config.yaml
encoder_arch: "vit"
image_size: 24
crop_scale_min: 1
tokenizer: "char"
vocab_size: 40
embed_dim: 256
encoder_mlp_ratio: 2
encoder_fused_qkv: true
encoder_patch_size: [2, 2]
encoder_layers: 6
text_encoder_mlp_ratio: 4
max_grad_norm: 3.0
ema_decay: 0.99
lr_schedule: "linear"
warmup_steps: 460
Rows from block 3 of the text encoder of a small contrastive image-text model, named by matrix and row number. Rows with one number belong to one neuron. Each number is 128 + 24 x the weight over its row's rms, rounded and kept within 0 to 255. All counts start at 0. Numbers have three digits each.
After each neuron's rows are labels from the 100 texts, of 14848, where the neuron reaches its highest value: "tokens" is the input token at the peak. Only what is clearly more common there than usual is listed. The data: photos of plants, animals and fungi (iNaturalist). In brackets: how many of the 100, against the usual share in percent.
# fc1: MLP up (text_encoder.blocks.3.mlp.fc1.weight, 1024x256), inputs 0-127
# fc2: MLP down (text_encoder.blocks.3.mlp.fc2.weight, 256x1024, transposed), outputs 0-127

fc1.394:161103135127119116093111113150109090134154138116124152172109169130117137139100124142124101086068077123094084109140143090145132127118118126143121122128092158117125153095122136102098154115126106138171085112158136113144107149075071144119162126167123152144165115133140118102106122128173140123118109107157106103158063138123127123109118105162130130121150133143114154113138097150157114168141
fc2.394:107104102108123144121111101175111132155112117156127128121077164134166156106151124149103097102115136118102075123137122099126127136130110160134193123131158122150158152140124142151176146165089121092157107125155143107090072108119103110131147138149153158166139127089140120104154103107131176199165137118107089125163113085130125122108109125154117148094122117169126163155146139131165132106086
tokens: "g" (37 vs 0.9); "n" (26 vs 3); ")" (18 vs 1.1)

fc1.761:151114131156077150131122109113139142092143108129148110128139140068148152145136109188113128101068079055092058116141179157172127154131124152107175129158134158140149126113113126086110129119116093099149123132118136121097076144116143085130130136122130170136134152114118132141106132134120131167166114132084121109147094108144140128108134139150164149088119144112142145159093137144150120113132
fc2.761:102127107094139132155073127116150153147111120161135122104087119161157144165132107112098113116165137165149163164120096144144149100098107139081152133141123108125192147142113106108139111131078108136138117114158115099143129154095124154131109146173145091154110095161125122124131158115156110122153096121104143130140146098144140120140102161119080125155111187137135145160106125129139179092148
tokens: "i" (40 vs 6.9); "t" (30 vs 2.9); "n" (17 vs 3)

fc1.547:115102098143073152107148107143106098142100146158143144140126137138124157105123121123169135142107129120106092085115124138126125159149125127145155085114134136126077118128149119130115157149061131192169112139124112137133122110165140183172142147196137139092098135065143127121136075115128120173124115138137116137142125147117147152136158102139133141164158135140144123082130111119109107138146
fc2.547:129166118146110118163121103132120137116141122127114117115166106151127125179140150102119156141164148179183199153109106131144142101111158104133118140105127119140161151164128121160164078123158125111101145155145132141077155101123150122154102110134103091105124114178134124134131140134122130093104137135135129121112159127144128118144124150111062122148128113143165115107126118121139159125128
tokens: "i" (51 vs 6.9); ")" (18 vs 1.1); "p" (18 vs 2.6)

fc1.639:090142078140128113153132217130090153110118105121139142124153118139108072144090111138102128099128109122093117116123143142144134082138165167144095095128130187090141096110120142152164108153139174118114147112087127137153119122160114114150118157126128126103127124105120124098098158171097128120163173090116076119118095103130128164123160149092166148172113149111130163103122108124139140155106
fc2.639:073127144161111105146124143123116125124157113144105136183171118146134104147119127152142102111097132115148200133166132124128112122118074140163109127093161140140144119132108130150115127107130146163140126126129101121134127092145124129118149109136101126135132106138109123130171073110146146168132128117141133152127091140125113144151148128124146125125088138087151125120128158145153130137110
tokens: "o" (45 vs 4.9); "r" (30 vs 7.2); "c" (20 vs 4.2)

fc1.683:166128100135088134114137151133156087067129152108098115106146131063137102129133149143149150138110126083118126127091120149136112150100099119140129112052116124102128124134123099131110136090153136160130128143162092153108122113143083136133117153151083131091116089133154130105104124148166108104132109146159114098120099149184132122155135157120134101156139094133112095134080118158167141108110
fc2.683:126156116136096099152137165108159114125135120089130145149142081120136150148154143107119173143140118130127139097105155174148149138134139113173087145128123121127097104125157135147114098124152151143108150131106089145158124118118125158134124091136096105117100135187118128133097134151146093075079127117092170126136112181153139134125157137135173104168129189132112097127092168102109134110171
tokens: "y" (36 vs 1.9); " " (29 vs 10); "l" (24 vs 5.6); "n" (9 vs 3)

fc1.333:164139146154126138141120126115153150105147174147108080102170116092106109138116162168142143136098137118097124111115157115134125106073112137077138097117143143075118123100130128113138126063132123115112112182129118151111140095146108103136132080149073124099125117096127142146098132136126106099148075179145170107121136130166093110144142160108109133122111113093165111122097126151131148086128
fc2.333:134135097122133130167198074096148119166146162125110105115195094093124137110148150167105147134142136144102127137115140170148132126114130105108110136141138121096104133153144139147105142115065126142129156111129101117145127080117100128118141100128140121130106120063116120067130155122110126167127140115158134120138144166172138153093167127156142110171118116138128159117123173133134142091131
tokens: "i" (52 vs 6.9); "l" (28 vs 5.6)

fc1.539:112083092163153109119129100144143130094125090134174130105112116106190119113125166130141104099137078128139130159133179161167113142134081125129145107123123100112131138155153164118100148117118159117094154166151099127119135133116142127149132134124121114118164135116170117138148131144119097099154128157112139147116138115168129111118096155175154122123162178091154139133106098138108087129143
fc2.539:132151136117144103134145099104137139115111133140101166142136146188106120164129137132102147145167133162132149160118087121119154119109137127103112154163095145104151169149123125125130121140138152132111099134129155134112129101114122157189112114141166152125094162159116095104158087141116137122115118100142141121144108128141105139142144165155117100124086085112152116099142093148120144103126
tokens: "g" (21 vs 0.9); "e" (21 vs 8.7); "r" (20 vs 7.2); "s" (18 vs 7.2)

fc1.439:153095114138085158136145141115109129128125109092155151129153094132138146091069119144139178137128116110131111083113111117114075126126117105162082120116138157149083094092174122124092148134148106122076139117138106120152137143142142082129110147108116128156163094153118134155110093126164155132119119129111114133158103130115128109145133112124133090131138105176127119134127118071180138187138
fc2.439:086160098171128136111149104104132130171160154117110081137119137110129083102164141123131119142144069169119114121135117136137156120134157122126123166195128129091190110157125148185151131150068153119124133118116132104102117138114153114117136125106127133119109163091102134112175123158116104150162144125118152148125159130130146147102133163166109106137119136125100175127136084150088086121124
tokens: "i" (56 vs 6.9); "," (11 vs 3.4); "<end>" (11 vs 1.1)

fc1.510:168147157120128122094136125156130095140134152144137093131130129091098121137127176160123148114105073068098103140140158150158126166115131110093151097123098154127111109105119141090119075123088124119151110098106087133093091105117074111109180118158112174115113120107114153136151120138104111144130073155126122108160117140169122134114181101130101115148118148101116163104106138151131120117127
fc2.510:136161134144124161133104152126122103207085150126152075093104116144103115145133118143099131120130136148085108158135167134139129115129126098144120112140111158145131161127153100089131154126116110154132138149105174129087136129133093121122139095140106155152118153119142139141181142133174118132118087153153093135177130120134118139104098123112099086130113123123101194135111122104088120112035
tokens: "l" (49 vs 5.6); " " (27 vs 10); "g" (14 vs 0.9); "p" (10 vs 2.6)

fc1.749:154134151173142150134100110152116152157156140126093126098170122141144110112124108101141090132113098101120149088081169143130127128143142172108107146121131135114160139157165153144137110111109088154085097149114085144134137162139173140108147136175090130136113144138123139125142116116137139137102133145140141125146162119153101142121079156147095104136110143135138153129133130112137114111166
fc2.749:113112091114130148151127128120107112155168159120165108109126157160142086161111132159099068143136131132119135154160107163167116127131072146150146146159165148086102160169133151101108114150156129144092140156162150123166108174130140149151127105151130133092117119122139144126120107097143142142149146189175150106128123148114173153135132122138129122134149084113112092159118143146145123136139
tokens: "l" (34 vs 5.6); "," (25 vs 3.4); "g" (14 vs 0.9)

fc1.599:113128132104118126086159090161090082140093157128131138087074100106137125104109136121143121139153118095143138108129128129115129142128115147127164079100147101155076064151160131132112107154064126131133102122134112132131130097170139110111151167133158125082167111126159145119120100128108154128147140111142134128136139145135148130136094132103110180144138152159163138132116149135079096138125
fc2.599:120150137139097139066148112111126084151128096131117135099123089106166149164132135142146181158136078108145116103121142190151119117109110116163149066119146107132091117158183098138108142133095177116073110097139093102118111080139100119172121139184143160101135100101130135120129106120161165134144131127109147078160121132139142117114108125145124108109161137183135153113101165100159145172107
tokens: "o" (52 vs 4.9); "d" (30 vs 3.8); ")" (18 vs 1.1)

fc1.453:155121111096058146138132106149139122131090131125145122118108109104125103141091097119159137083109112105117115104116127129144101155130081128146168140111151143153184154154168126141126171150110103144137179184192119132100111160112138116101095165114115116124157112153144156148091141149162148141145105127119123110110086107143134121179128150110112114110125101126129122157131118131164132097138
fc2.453:120201136178104118120132118194161129119115145089085104173108101139116142128135143104130142156105125150142161114114111129174166144152128102156102132091181123148145117136134130151140105140129129132090102139125116122166128111126137079159104090113126132136135115143113136108124088155119126118098141125113123147125119140165091148098130153140142126130136173151136109090143118115144115139126
tokens: "y" (57 vs 1.9); "r" (22 vs 7.2)

fc1.240:145115133108127111141103108121147096112069112118159132124094109120133114158110117141150143101121102050093115077107181167132139136134090138140159141133150145157136107160156169117126187133148119095128180154173130163103094122094131144139123120175113117110133130124143161145137142135135117097141085090140128125119084094133125110149147142059102131109113113105132133121109161138157136104126
fc2.240:112158128151131123104136101172114142171117135149117105175117149156104146101125107112140145124093116117107129127126113131140154173160126144141139144097176138137081142129132087155163076192109132146134103135125142102137136133119114137130119096168153131147159114157105137133114111154114154156120134115125097126134117128136064157097112100158154130108125128154115143130155131104155109136143
tokens: "y" (33 vs 1.9); "l" (25 vs 5.6); "e" (25 vs 8.7)

fc1.153:175099101123105134135162143134137130114141136124139129105159115074145119122090083153102109133143120084131083137125129114131119152135113142149157124141121147146107128105089104070105129101124098108119130111126080106127085146123157081080115152113104116132111141098140140106147135135116120131173127143111121158118127111157147130153112109100144172112110128086127076181106157173124134138097
fc2.153:123132143118126150118111150159156130148159106120145103147111119104124133147131102115090128129189148104124124153123145104131163128130149144132157175149133108198172148128106144102121100155154113110137137149120144096103103148153137155050128145104106139110132141132122140133157144111118119090143111157132090152125135075131111129098092125089153124130098165105106117191122131146132138115142
tokens: "i" (82 vs 6.9); "n" (12 vs 3)

fc1.62:128108103102113161109137154110100106098146120131139139120135152111148120115100106153113098121136101083120069137144154086114118126141120146140146138166107144102134146096105131089108152113086087129158113110166127127113101137132123123107137152118105144128109143103120151098124138127145115139176132127119122139153144109127166099141124126107136177130109105083139112175115117181117123127138
fc2.62:125116133157109138099122161166144130141122111155148118152085133112123125121087102089127109121134137104126116143143117102138146143147144180150164164139136097163158167117114145109155108135139116126134080175138161087085101132174113152072098159096112135132122115119132136140118128100122149126133144167126114129137112060123110129098080115098140169117099140116113109172149116151116109130146
tokens: "i" (54 vs 6.9); "u" (31 vs 1.9); "s" (15 vs 7.2)

fc1.195:173127115141149132128129155111110162129087109173142117133095114087133133151138092137146150087123085075109110115117178157135131142126101149149163130120171152162120091131148120123138127141147105100136166151164135158103067120115151079083124143151152098150119135151161129158095086142137154132159118073124163109129088105138124107106101155104123149100149124104102128145093148116143130142140
fc2.195:101117100133122109148113161141134154130120115136093121170137128146102177122164112054119113107123129157119139111135087162119158157168109129129123144127179121169092089134137093155140095191156139117146154072088141127109132189143113143168132128146145102145126095136125127120133111113127109155120161119113109137138120117138071130100119116124117116153121164145094120098136132105142121103106
tokens: "y" (29 vs 1.9); "p" (15 vs 2.6); "l" (12 vs 5.6); ")" (8 vs 1.1)

fc1.464:173117120112104134121141133152133144106187133134114138169152133078114159131103093137137109097121107111082078113130135111133098150112134117128126145135117184130111140096112115101132118125128119144147132090122107115106116158106121153134149136139082131143157126097105117114145138151164106156115129145106112138145104131120157124110141104131123146119148139101092105139110109166169115147169
fc2.464:075135131116137132109104143126120117143101091139176141093056155150131106125144154078138087120162123130200176152128109135118119090135122123119156137097162124202142143143142158136168146150118177122104153154179134148108127144166129075127133166098129136153140092141102140187146139126139159158134146131087117137136157080114136118145130137100084121145147145152112135155106119141122162103117
tokens: "y" (39 vs 1.9); "t" (36 vs 2.9); "n" (13 vs 3)

fc1.395:149099120188081173146131136142144136134126110109134104088141138106160123127122109137149137141072123094096113114100113099157089152139126148140121124139119102060100153145130123131101124103061135131125118151159092107114102136109116118119097120120113122105109137107169123135091127129136156119164120164112142091113079150145151081105098151175162154128181117120144141126080095126120093182127
fc2.395:099151114145133136091123165128120123116124113105120140093090153138151137127141125114132110136121084148108147132147160143131133125156134104129097158159156104122152059102159128188165195127116165173175149144141137162146110124103133137157104159145150127154113147140100119157127123120156096133168116116112121131155126124088130108119138154127144079106124078122119142117103180111145158132117
tokens: "i" (65 vs 6.9); "s" (35 vs 7.2)

fc1.441:103145162176093110142108123188119172123180156087179129135130127107130100104099134135183095145117124077078125143131067145161120120108121156093135170118119123085148114139164116147144136152141126138146108145167115109077162166133125132151104139165124157110104116112096122148126126145117120101135151115125093128111140100128132162143123112101122120108106136119100119108133123123163113124110
fc2.441:107108136162132145145136149122126100133142138093108130083092105131141142123129129146100131116130124119135131153168112171158101140119141127114157175101110140138128125141155077145123174099133125146146154133109136132130112146126172151092083151141122096161141170135132149126123119103081147148128154130131216134140107148170124128161133126128085123156103093136124098113146117147136146147124
tokens: "o" (48 vs 4.9); "<end>" (39 vs 1.1); "," (13 vs 3.4)

fc1.733:132099160096080126152105104079125156132149124164137112089142123164112112165109168115119085182117130152072097108117125146146169101134119140132157137131141158109135120111142098165118133128160102120122150138137130175121107101136152134134114161140154119123146095111127166106125131151148149128078126160154086101161143103135156094140114134116178129163083128133115110127132149171105108178179
fc2.733:105125160137127112127138161145095091110138078124122133096091133151138153145109152132107154119129164140128109115160143137081093155119139111144146127171146162125106156142113134125115134124142170134149164158123098166169113135135163133137122116116152129123110139102094174130081157146116111159152116147179166155139142138136153106154074128136085136169122093134147112121120110147186130138137
tokens: "y" (62 vs 1.9); "c" (21 vs 4.2)

fc1.113:121125113118128126129125111115098116103139131153158110073131134127153108109114141142128126066140116104141154101109137116109091138130096129092138115096121115123074109136150114125122123122069116168132117130166136131182139144114149112142141150151167111151143126137124149108073142135117163109153133089122115126114137152108152109159080158111118201141131112124150130123120159134096101132159
fc2.113:085144133131161174089130089104075068141112131112124162130089137136170134091117143135177148137126077108116119100131129148123149115114132147117145108127168114140113113160189136187161156177087164122147098139157121123141142080118114099168126158160193144095132132089144143130120113123134161175164142069136129104135148149114141124126145124166121133116154132158146169114097123120126102146089
tokens: "g" (42 vs 0.9); ")" (20 vs 1.1); "i" (15 vs 6.9)