A small contrastive image-text model, trained from scratch.
Model: 7.98M parameters, 24-pixel images, encoder arch vit, encoder norm layernorm_no_bias, encoder activation gelu, encoder layers 6, encoder width 256, text encoder width 256, text encoder layers 6, text encoder norm rmsnorm, text encoder activation gelu_tanh.
Training: adamw at rate 0.0008, 9200 steps, batches of 256.
Data: trained on photos of plants, animals and fungi (iNaturalist), 60.5 epochs.
Rows from block 2 of the image encoder of a small contrastive image-text model, named by matrix and row number. Rows with one number belong to one neuron. Each number is 128 + 24 x the weight over its row's rms, rounded and kept within 0 to 255. All counts start at 0. Numbers have three digits each.
After each neuron's rows are labels from the 100 images, of 14848, where the neuron reaches its highest value: "top examples" is what is common among them. Only what is clearly more common there than usual is listed. The data: photos of plants, animals and fungi (iNaturalist).
# fc1: MLP up (encoder.blocks.2.mlp.fc1.weight, 512x256), inputs 104-155
# fc2: MLP down (encoder.blocks.2.mlp.fc2.weight, 256x512, transposed), outputs 104-155

fc1.67:149120163115089145097101122133126161121117135156117133155091120160130130106113120124086148133146127167120110086114145100086134128143139104132131170151103136
fc2.67:105091114123157137127150153147157158170109130110119155115135129122169084178125126113161147127115092128176094122141075134105115098118143136116128119099106156
top examples: order Lepidoptera

fc1.95:131118096132103127121113071146128103137149158132155121106100138099119136113142135148136094113159127146102113113143144138177154104119101167136146096159149141
fc2.95:132118078150114117147126145095135127142125078111117143162121121177115092110135101108117113132098111168127092091104122120179168138071111149079128131142112117
top examples: order Passeriformes

fc1.490:121116149116184129126128112132187112185151132112119143137122168122099109120132123174134130151130122161122136095122128141134202137158116129112114149174153166
fc2.490:105134137168168155171133152148144135130066100139127145166112115145109134156139080111112122108103166115140125101135085106127139112128166105094101159137108148
top examples: order Passeriformes

fc1.236:121120089156145139146140146137155150141126087126127161135079150121148111169143101137154123096111114133131112124197083094082130083125168120087139069116146104
fc2.236:111129144130099161084128151083121140092122122122124146143163135087112128128131125057165149148130109147162124119125122144159139094091146165111133106144145111
top examples: order Lepidoptera

fc1.224:126082127172153165173148130159139185155088146136140093075111152144139152118123113160137137133132133150114154116146107124105133098112152108127151125146160112
fc2.224:155131155086135129102130127129107109128107122116098149142162096113094100158118164087134140164090136120129064143157125124160101115140118166116130101112100133
top examples: order Anseriformes; family: Anatidae; order: Charadriiformes

fc1.310:167141142142099171150138149138147161113161089155132155116088128148109077099105128123128126140150108157132144115149092130095119116099125132123122134160137084
fc2.310:139121101137090098106133145066123094135121174147109110141141155133114140132119136057134136137134154118154107105110146114111156122170102149151130119114111096
top examples: order Charadriiformes

fc1.75:103129149103125146147132109139148134152145095175117154107128128147111109126130088144105141127126134156125058106141122092121137112098165153121142100154101123
fc2.75:140113143161115135170158156146172120122123157136107111108107090185107173095133145129101100100065119135134128132086145159104101154183134102115134108135184109
top examples: order Passeriformes

fc1.250:086090130093151142138107132161153167160101104164116152136135173141162105148114158112096165119127139153114109124151108137109146118120140101115138081153098100
fc2.250:101123113126115140117096141098123144174132105091149147093139101129131133130088163108144125111107117133096111100091126141143129149136109166148140107148098112
top examples: phylum Chordata; class Aves

fc1.481:148092145126113109119124143134148159160153109163122165159135130152123119147097135108135132129109129141144089073108101092114173105131130148126137113160088147
fc2.481:083127082133104127124068110122101114094104104081141138107119070139153164143131140133152157133104112124109111135137134145176151162112161116118137177090118106
top examples: phylum Chordata; class Aves

fc1.276:095104126147117160102104106130149139106143131114152144151137145162168114085084149139125136153115133123105077116131108144088145133184132105143104170172122124
fc2.276:066129149128084104134104154139104159073115148078108084162135139091170160147117125155130120122161173111130097117169128143102181103088085143141115159119120148
top examples: kingdom Plantae; phylum Tracheophyta; class Magnoliopsida

fc1.100:103144119119138130134138119106156110131209155118146151117095187108089104100105115156137124128180141177117118103116122137151136098133124174130147139175134151
fc2.100:148117137151141110142125090126112108125112125144094152134108091166137122138125106133098124125142138126122107113119113108162139151165111156104161133120097108
top examples: order Passeriformes

fc1.133:113103150157133131129160104134149128159157125160155154133112107133140140107142142150131118100126121159135118113182075096110144068139141159112133086172150161
fc2.133:112109099162095128143186121152139107093175094098095136135139127134055139127125113160145141106109126139136109139129133136151150128117097138107117129099121107
top examples: order Anseriformes; family: Anatidae; order: Charadriiformes

fc1.404:200084117144127129109150145172111143181111116151090180156110147134140119146117125126129113142123156158144117104126132099096180113107117119129122092120122141
fc2.404:064107106112125114126100093147120132100130135096122101141149116126167101141124113154107102135161111129101149134139176175107123130128122086161192093123134127
top examples: phylum Chordata; class Aves; order Passeriformes

fc1.356:172114139102105138118130124171133146152172162167133138150137149123090075125093168124147151171136143163130121103125128116149160150091070094104106103126085140
fc2.356:107137176111137120145135122132140154070104104134104124162112130137170184127111113156104131136173104103130183148138137116131141139135131072146119109123128125
top examples: class: Aves; order Accipitriformes; family: Accipitridae

fc1.294:135098142149140117147130129116140140130131154139120124115089118136158125131115167143119132136160140105137107091127127078099153112135101115143169151176126158
fc2.294:122104079152125146103114106126143120160143105101118136155163152133158107156150103130141134143104126122145125146116120141192153141092151164123126136101125116
top examples: phylum Tracheophyta; kingdom Plantae

fc1.432:114127152150146129114095123161147164120110135129120151130098171115128141123127156153151136153115180130149117115131146100122179136127122095112144130129152125
fc2.432:130147162119118114084111126152156127153099135124151099109129129113117122165123153145106093129123157111142111138127173134124155147113080107138128130118124134
top examples: phylum Chordata; class Aves; order Passeriformes

fc1.459:142135121175113108117101092132152117116147156181146133143105142115120095142137142114131153122162063119140120146140158132099096151143145156129053131121140107
fc2.459:113107105141151151122138140134149164131132128114119107108124048085115128122137088141160132079126094119107145078132158149139083150135097118135108127135144111
top examples: class: Aves; order Accipitriformes; family: Accipitridae

fc1.190:100121137161142179110105128127123122126103119132169106085133136131159141116123137135141162175138114103105109057158135127125178149149138133108118144135146149
fc2.190:083120099113148141118147110090138153138120136118121150142123088104132110140116150096125148125125093157178092126151130132149141130099117134129134135121132133
top examples: class Insecta; order Lepidoptera

fc1.240:106135125164160127173125112146203140127117087100133144136135140137144158127126117148129117155096137113066108127141124121098137140129150065124114133127077155
fc2.240:134168093137120125117120125098137138165114120128122093086104120106094145119125148088094100104130098130138136128113109101129155134149106165161155129153142132
top examples: kingdom Plantae; phylum Tracheophyta; class Magnoliopsida

fc1.423:120114116107115135138094109122145136144143121134129152191117154191174095149102161120114145110148138172092101117144096154091150130154111096111147104164106100
fc2.423:159155154152137123147126206083149141165080094116121122141117115108095139147114138099121107110141140103143150145083099109155123128105118087109126098103103153
top examples: phylum Chordata; class Aves

fc1.454:160141108093094154149113135125152159140128130113138137098078178141121104131089144135156151139126134166126120078122124125112106146161098084101101165151077116
fc2.454:152139166127138150143142195137168159113117110158111142122178121110101157121150113107123153145128112139138095114114099099085166101128173111123089110112095160
top examples: order Lepidoptera

fc1.106:060152113084173127131126125089188109125157149140142135104123168111093109121119136134112128135177138141104086108131151127144148120132104170138151137179128116
fc2.106:118116163139154134149148108143159127088125127142134130128095094172142138112128071162120108118096138139128109096122128110159160151130144117083132160142107120
top examples: order Passeriformes

fc1.476:128087122082139125143139136178163175189147123159110171107103153140111091119095159119128140131122128151148139122151086127115128082119109116113160089136127113
fc2.476:145109090149171173097143188112125114154133138107064140146141137151099128135122131142144091124154145156174127150090157127145156096102102119122108120092117148
top examples: phylum Chordata; class Aves; order: Anseriformes; family: Anatidae

fc1.333:159130097121096160150123135116173161158138126117173146097111151131130140101125145130144134117152145127107114104145123144107121106138123122130101145160139107
fc2.333:151147107118145142078125145123128114146142144141132107142165098110089146154182137082126159176110135113137101106121168084155123140111142169127077125131103130
top examples: class Insecta; order Lepidoptera

fc1.4:147159158099107128139132120157172110169134104130130142124105132119109089145167147171151120140108159135117127111156088090117113104143148170093125130110140176
fc2.4:079101122153110128157101173117118136095108147139133102125132119121163199141089127072101123121149130081136133122107101124104118102151149180118112173166152119
top examples: phylum Chordata; class Aves

fc1.97:157128124096123137120109124133136134129168117110145130142130121140070164088116156126104104111146153136077108089112130137099164119133113116129112159143101139
fc2.97:093124067126121098099136108099109146145151163144114124137084160153138107150124109087131161100121121119174108147131084140112121095130148149121142107107170146
top examples: order Passeriformes

fc1.302:145098158135112130102138119114156153143188098131136133138113133147142102107116139129106104143135146158076115109141086099083195142123162130152126109179122146
fc2.302:157143119129089115133099164110125115164154110110122133143136168146111103143122127137137151130148124136125102109114169145119169091100089155109101119145092168
top examples: phylum Chordata; class Aves

fc1.360:149134165105139125101144119119157107170142072133154150114104121089099134163161151089136098084171117129125102117144126102110124066146143170139144134107135178
fc2.360:119110105175125112165128122140135116083101110141088133166126112125107163087140113125127121109107143114123126165106114115122115088165121125138104153149158120
top examples: order Passeriformes

fc1.274:128138106139150151110130105139100136119099132140145136137114130121148113142136185141133146150124142170115100072172137113077186148107087126117123123107135119
fc2.274:107170125140124121179120149108093108120166142115156112128153130102060179112128159172165142139117102141108145089130147128153139131103106092117103111142140087
top examples: class: Insecta; order Lepidoptera; family: Nymphalidae

fc1.298:130119163126167121101112099149165120154144116150149155109138161161124126136101133106113134131163151143117080111113132135123110123153146119119126120109115129
fc2.298:157132170082119126132128147150176118133153151111133122118141132102136149123124101154136101129198133146099118138101174134113135122118140111160123140102142201
top examples: class Aves; phylum Chordata

fc1.8:108132114162139162149137107126085119085074112121190148128103102139123160156165129108118142128128102157093093109156138104077147133135165107114113129130124128
fc2.8:117150150161105098180139166128106147133165165132146138126093122167091165109073125101142190132109098129161125091091124132131121116136106157132123138154131113
top examples: class: Insecta; order Lepidoptera; family: Nymphalidae

fc1.263:110081135113146157133122143147141176108133091160140162144109127157108099084094122120124132138143140154108128089144084093119170131115174100132140105170141122
fc2.263:135097117102114139115142145144114163184141122127138100124136138130154119109114145093127095140113134146176109121122142142096105154110122139129156126127095109
top examples: phylum Chordata; class Aves; order: Anseriformes; family: Anatidae

fc1.28:117132174170126135126129099106141155138124122148172138077107120158142148112080155098128189165133110127130115064119140116147119124175117160135114136182121111
fc2.28:115121108135148101166125150122158144121148145123124089092106125131115147110153151100116137165101125145140136140133135133116108136124146129136178118111138097
top examples: order Passeriformes

fc1.132:115119129149134124151147110175116134129095120114124143091113123070125156155151132153122154141145099118080129123144140110143123112097118110123126104117114153
fc2.132:112095106159178163108124161149160148106122114123109117141115130147139147123148132084103145172134129126109173150130160153105125168120110091109100180113135130
top examples: phylum Chordata

fc1.325:110136151135159124131093065151140111144091115155172134122127127107160146132145127125113130157099127118139069129142118098121119134137147140148128160143147118
fc2.325:132165161144124117166171161138125136101124174124139122114081122165099165081101125099146137143107125114155121124104103149109101138168101105137120171129107091
top examples: phylum Arthropoda; class Insecta; order Odonata

fc1.290:125084121126139103144164053175165150152174107140154146131133131106124108104110114151125131150162153142115129141184062172122151149101091099130180094169136125
fc2.290:126123158120108138116114155120050111097108121130101131136131148152126165123111107089100150097136088141179149109075130118087153114149126159167147122107142143
top examples: order Anseriformes; family: Anatidae

fc1.353:150103094103160118168170133147144101181139126130106124153123164107103087113092114154132115133123169123142126076130108091142127122125132160101108139139127114
fc2.353:082096078080130110137093155143124119107110170141133126134136122135105137133154132149116154134112123117106134132134146122129113121117139118139137099085157128
top examples: order Charadriiformes

fc1.199:134145163088099116108108102149160125125174131158153114115115124107109111092162138143126122133140143123119102099167140074126141138130145106127117106134194113
fc2.199:119119074126150128155165124106145088159065096096149151130144118153163111123147105128152112156103125139114103123132111095140126117117161110145149154125091124
top examples: order Passeriformes

fc1.491:046131142104121148127114061120170154066186143098142103089135135142138136128120155178145154119123125102139126147151104135142125116132117145122131155144112099
fc2.491:133102114165132109168145144161119126100124130174121150130143148142120125118109145123162139130125083133146142141098139121098128136148137094115112076104104109
top examples: phylum Arthropoda; class Insecta

fc1.37:117130153147169154107140118102116142152136105122136177150109130138130112134095156122165142098140115153148130091120125137126136142149106172104106114136098133
fc2.37:115107117179121116162120109140135136159128085107147106121126138145129175137106100177101133139155154130138142129136148143088132105118083102154139154135141092
top examples: order Lepidoptera

fc1.248:108142156162122115157124141115214145139096087176110130115118149098140117132114138118111121125177121158131126144146109116084141093171116100138139103156137144
fc2.248:125106126094136129111107141161121138115125134093110119107174120126162113141086147154143135131098150087142086135111147137173111117072152142105093134080153139
top examples: class Aves

fc1.470:167136121133099147132107119107128137131167117111163128131122196120131128097110153136130115114126140073089125120151125128119110110079129113142078090122125140
fc2.470:160118074104144157128143137127113133156129120146140124124138108113111084133123154093113162167076097166148141066135114134092126145133103149140105115140122128
top examples: class Insecta; phylum Arthropoda; order Lepidoptera

fc1.200:122100105139126169120130128135153153154133152144159098130141129130097128067123125120105135161160112137111136099149131120118189107133101112131146132141167147
fc2.200:092143090165130141105117091123122157150118138125159144129134121134164095173131141119127153118115114092162108139130111149105080129131144110078102146129079137
top examples: order Lepidoptera

fc1.357:146151145113128113087087111092121125137110123133104155140144166108150111174112177119127141159139136125151070087119133130141170134119079131143109123102096177
fc2.357:151099155138103105162188148136126138124175148171121116104126112148127136122152101095087116121150124168125156151145105096075086102144166124139177111133143107
top examples: order Passeriformes

fc1.335:136146148148103128085090082133113147150094110162146126142097116173120123136136206093100158118111138148149123103115094123122144133153109145122109130140092094
fc2.335:168124113087108156103170139149150140147176158136135117154169107165106081122142093136146131149141149114121109140097134136153133094082114134124143123140167110
top examples: order Lepidoptera

fc1.169:153116109101126118104120113112128108170156099133132156176152138103106119159141148116109123123148173153068075119148130091105205113138112130149101111129112160
fc2.169:136145120145146128161121183105161087103137174142127114125084122120086110149139108111123152159131106140159121092118121104142182097113156105107125085145150144
top examples: order Passeriformes

fc1.152:119119103122154181113157120114188080155144169117124152126137125096085142116148172187148108095108110080147130131153140150196132110132102118085117123127150155
fc2.152:089122113139131134110119113133092169105163137126129118157140113121114161110107160093166159155109125122153119137120125145072121086111108129124149152132146144
top examples: order Lepidoptera

fc1.14:127080118148152141173127117156117168138126133149146119127090130124126124098112136164110124116146162127134146115164081120125139089128148095106151139153177140
fc2.14:149112111096125114140134156125088128112104102110092136104168135075138099144116133116137120079107120131128121141148120118117086101106132144156174122061117099
top examples: phylum Chordata; order Charadriiformes

fc1.383:190134149140119152139131106109112113123100106106143128093116152121088140108176134189143106096121178085159126110141118102118094118122137114148129151092134135
fc2.383:152127115136122100148156096125109149053122125111114127161132107171157106078095109141126146110107118069154138118105139130106167163125119119145135136116134083
top examples: kingdom Plantae; phylum Tracheophyta; class Magnoliopsida

fc1.58:137118128117135145145131103201133129123132150135140107109119147116092111097138125147140156140114179132161110123156116126142111084136112128109131143135130138
fc2.58:155094080144146165113133111152162127127144092136126131161127146093134088179161116171144119165123132122134127101145130113152177130063119111101108093138126125
top examples: order Charadriiformes

fc1.488:078122102151145188143077097118122138093126176109148134118138129152146151119099142139135170168110117107133079114129141137164126117134106169126117155177136114
fc2.488:149082159143091140146155143164135157106180144156081107133149098114167146090125132135095123118135124135137114109128119147120156127118115137146135119106126122
top examples: kingdom Plantae; phylum Tracheophyta; class Magnoliopsida

fc1.448:126113126140149117175155133172166164143126126152139149130087132141100113097128135144147136152112137138103125114162081077098153098156142093089117099166122142
fc2.448:105105143119129128134139159120108108092097087124111160141172129103155173125126116076139153137094091112190148136067141117152110122113153165138108147112140146
top examples: class: Aves; order Anseriformes; family: Anatidae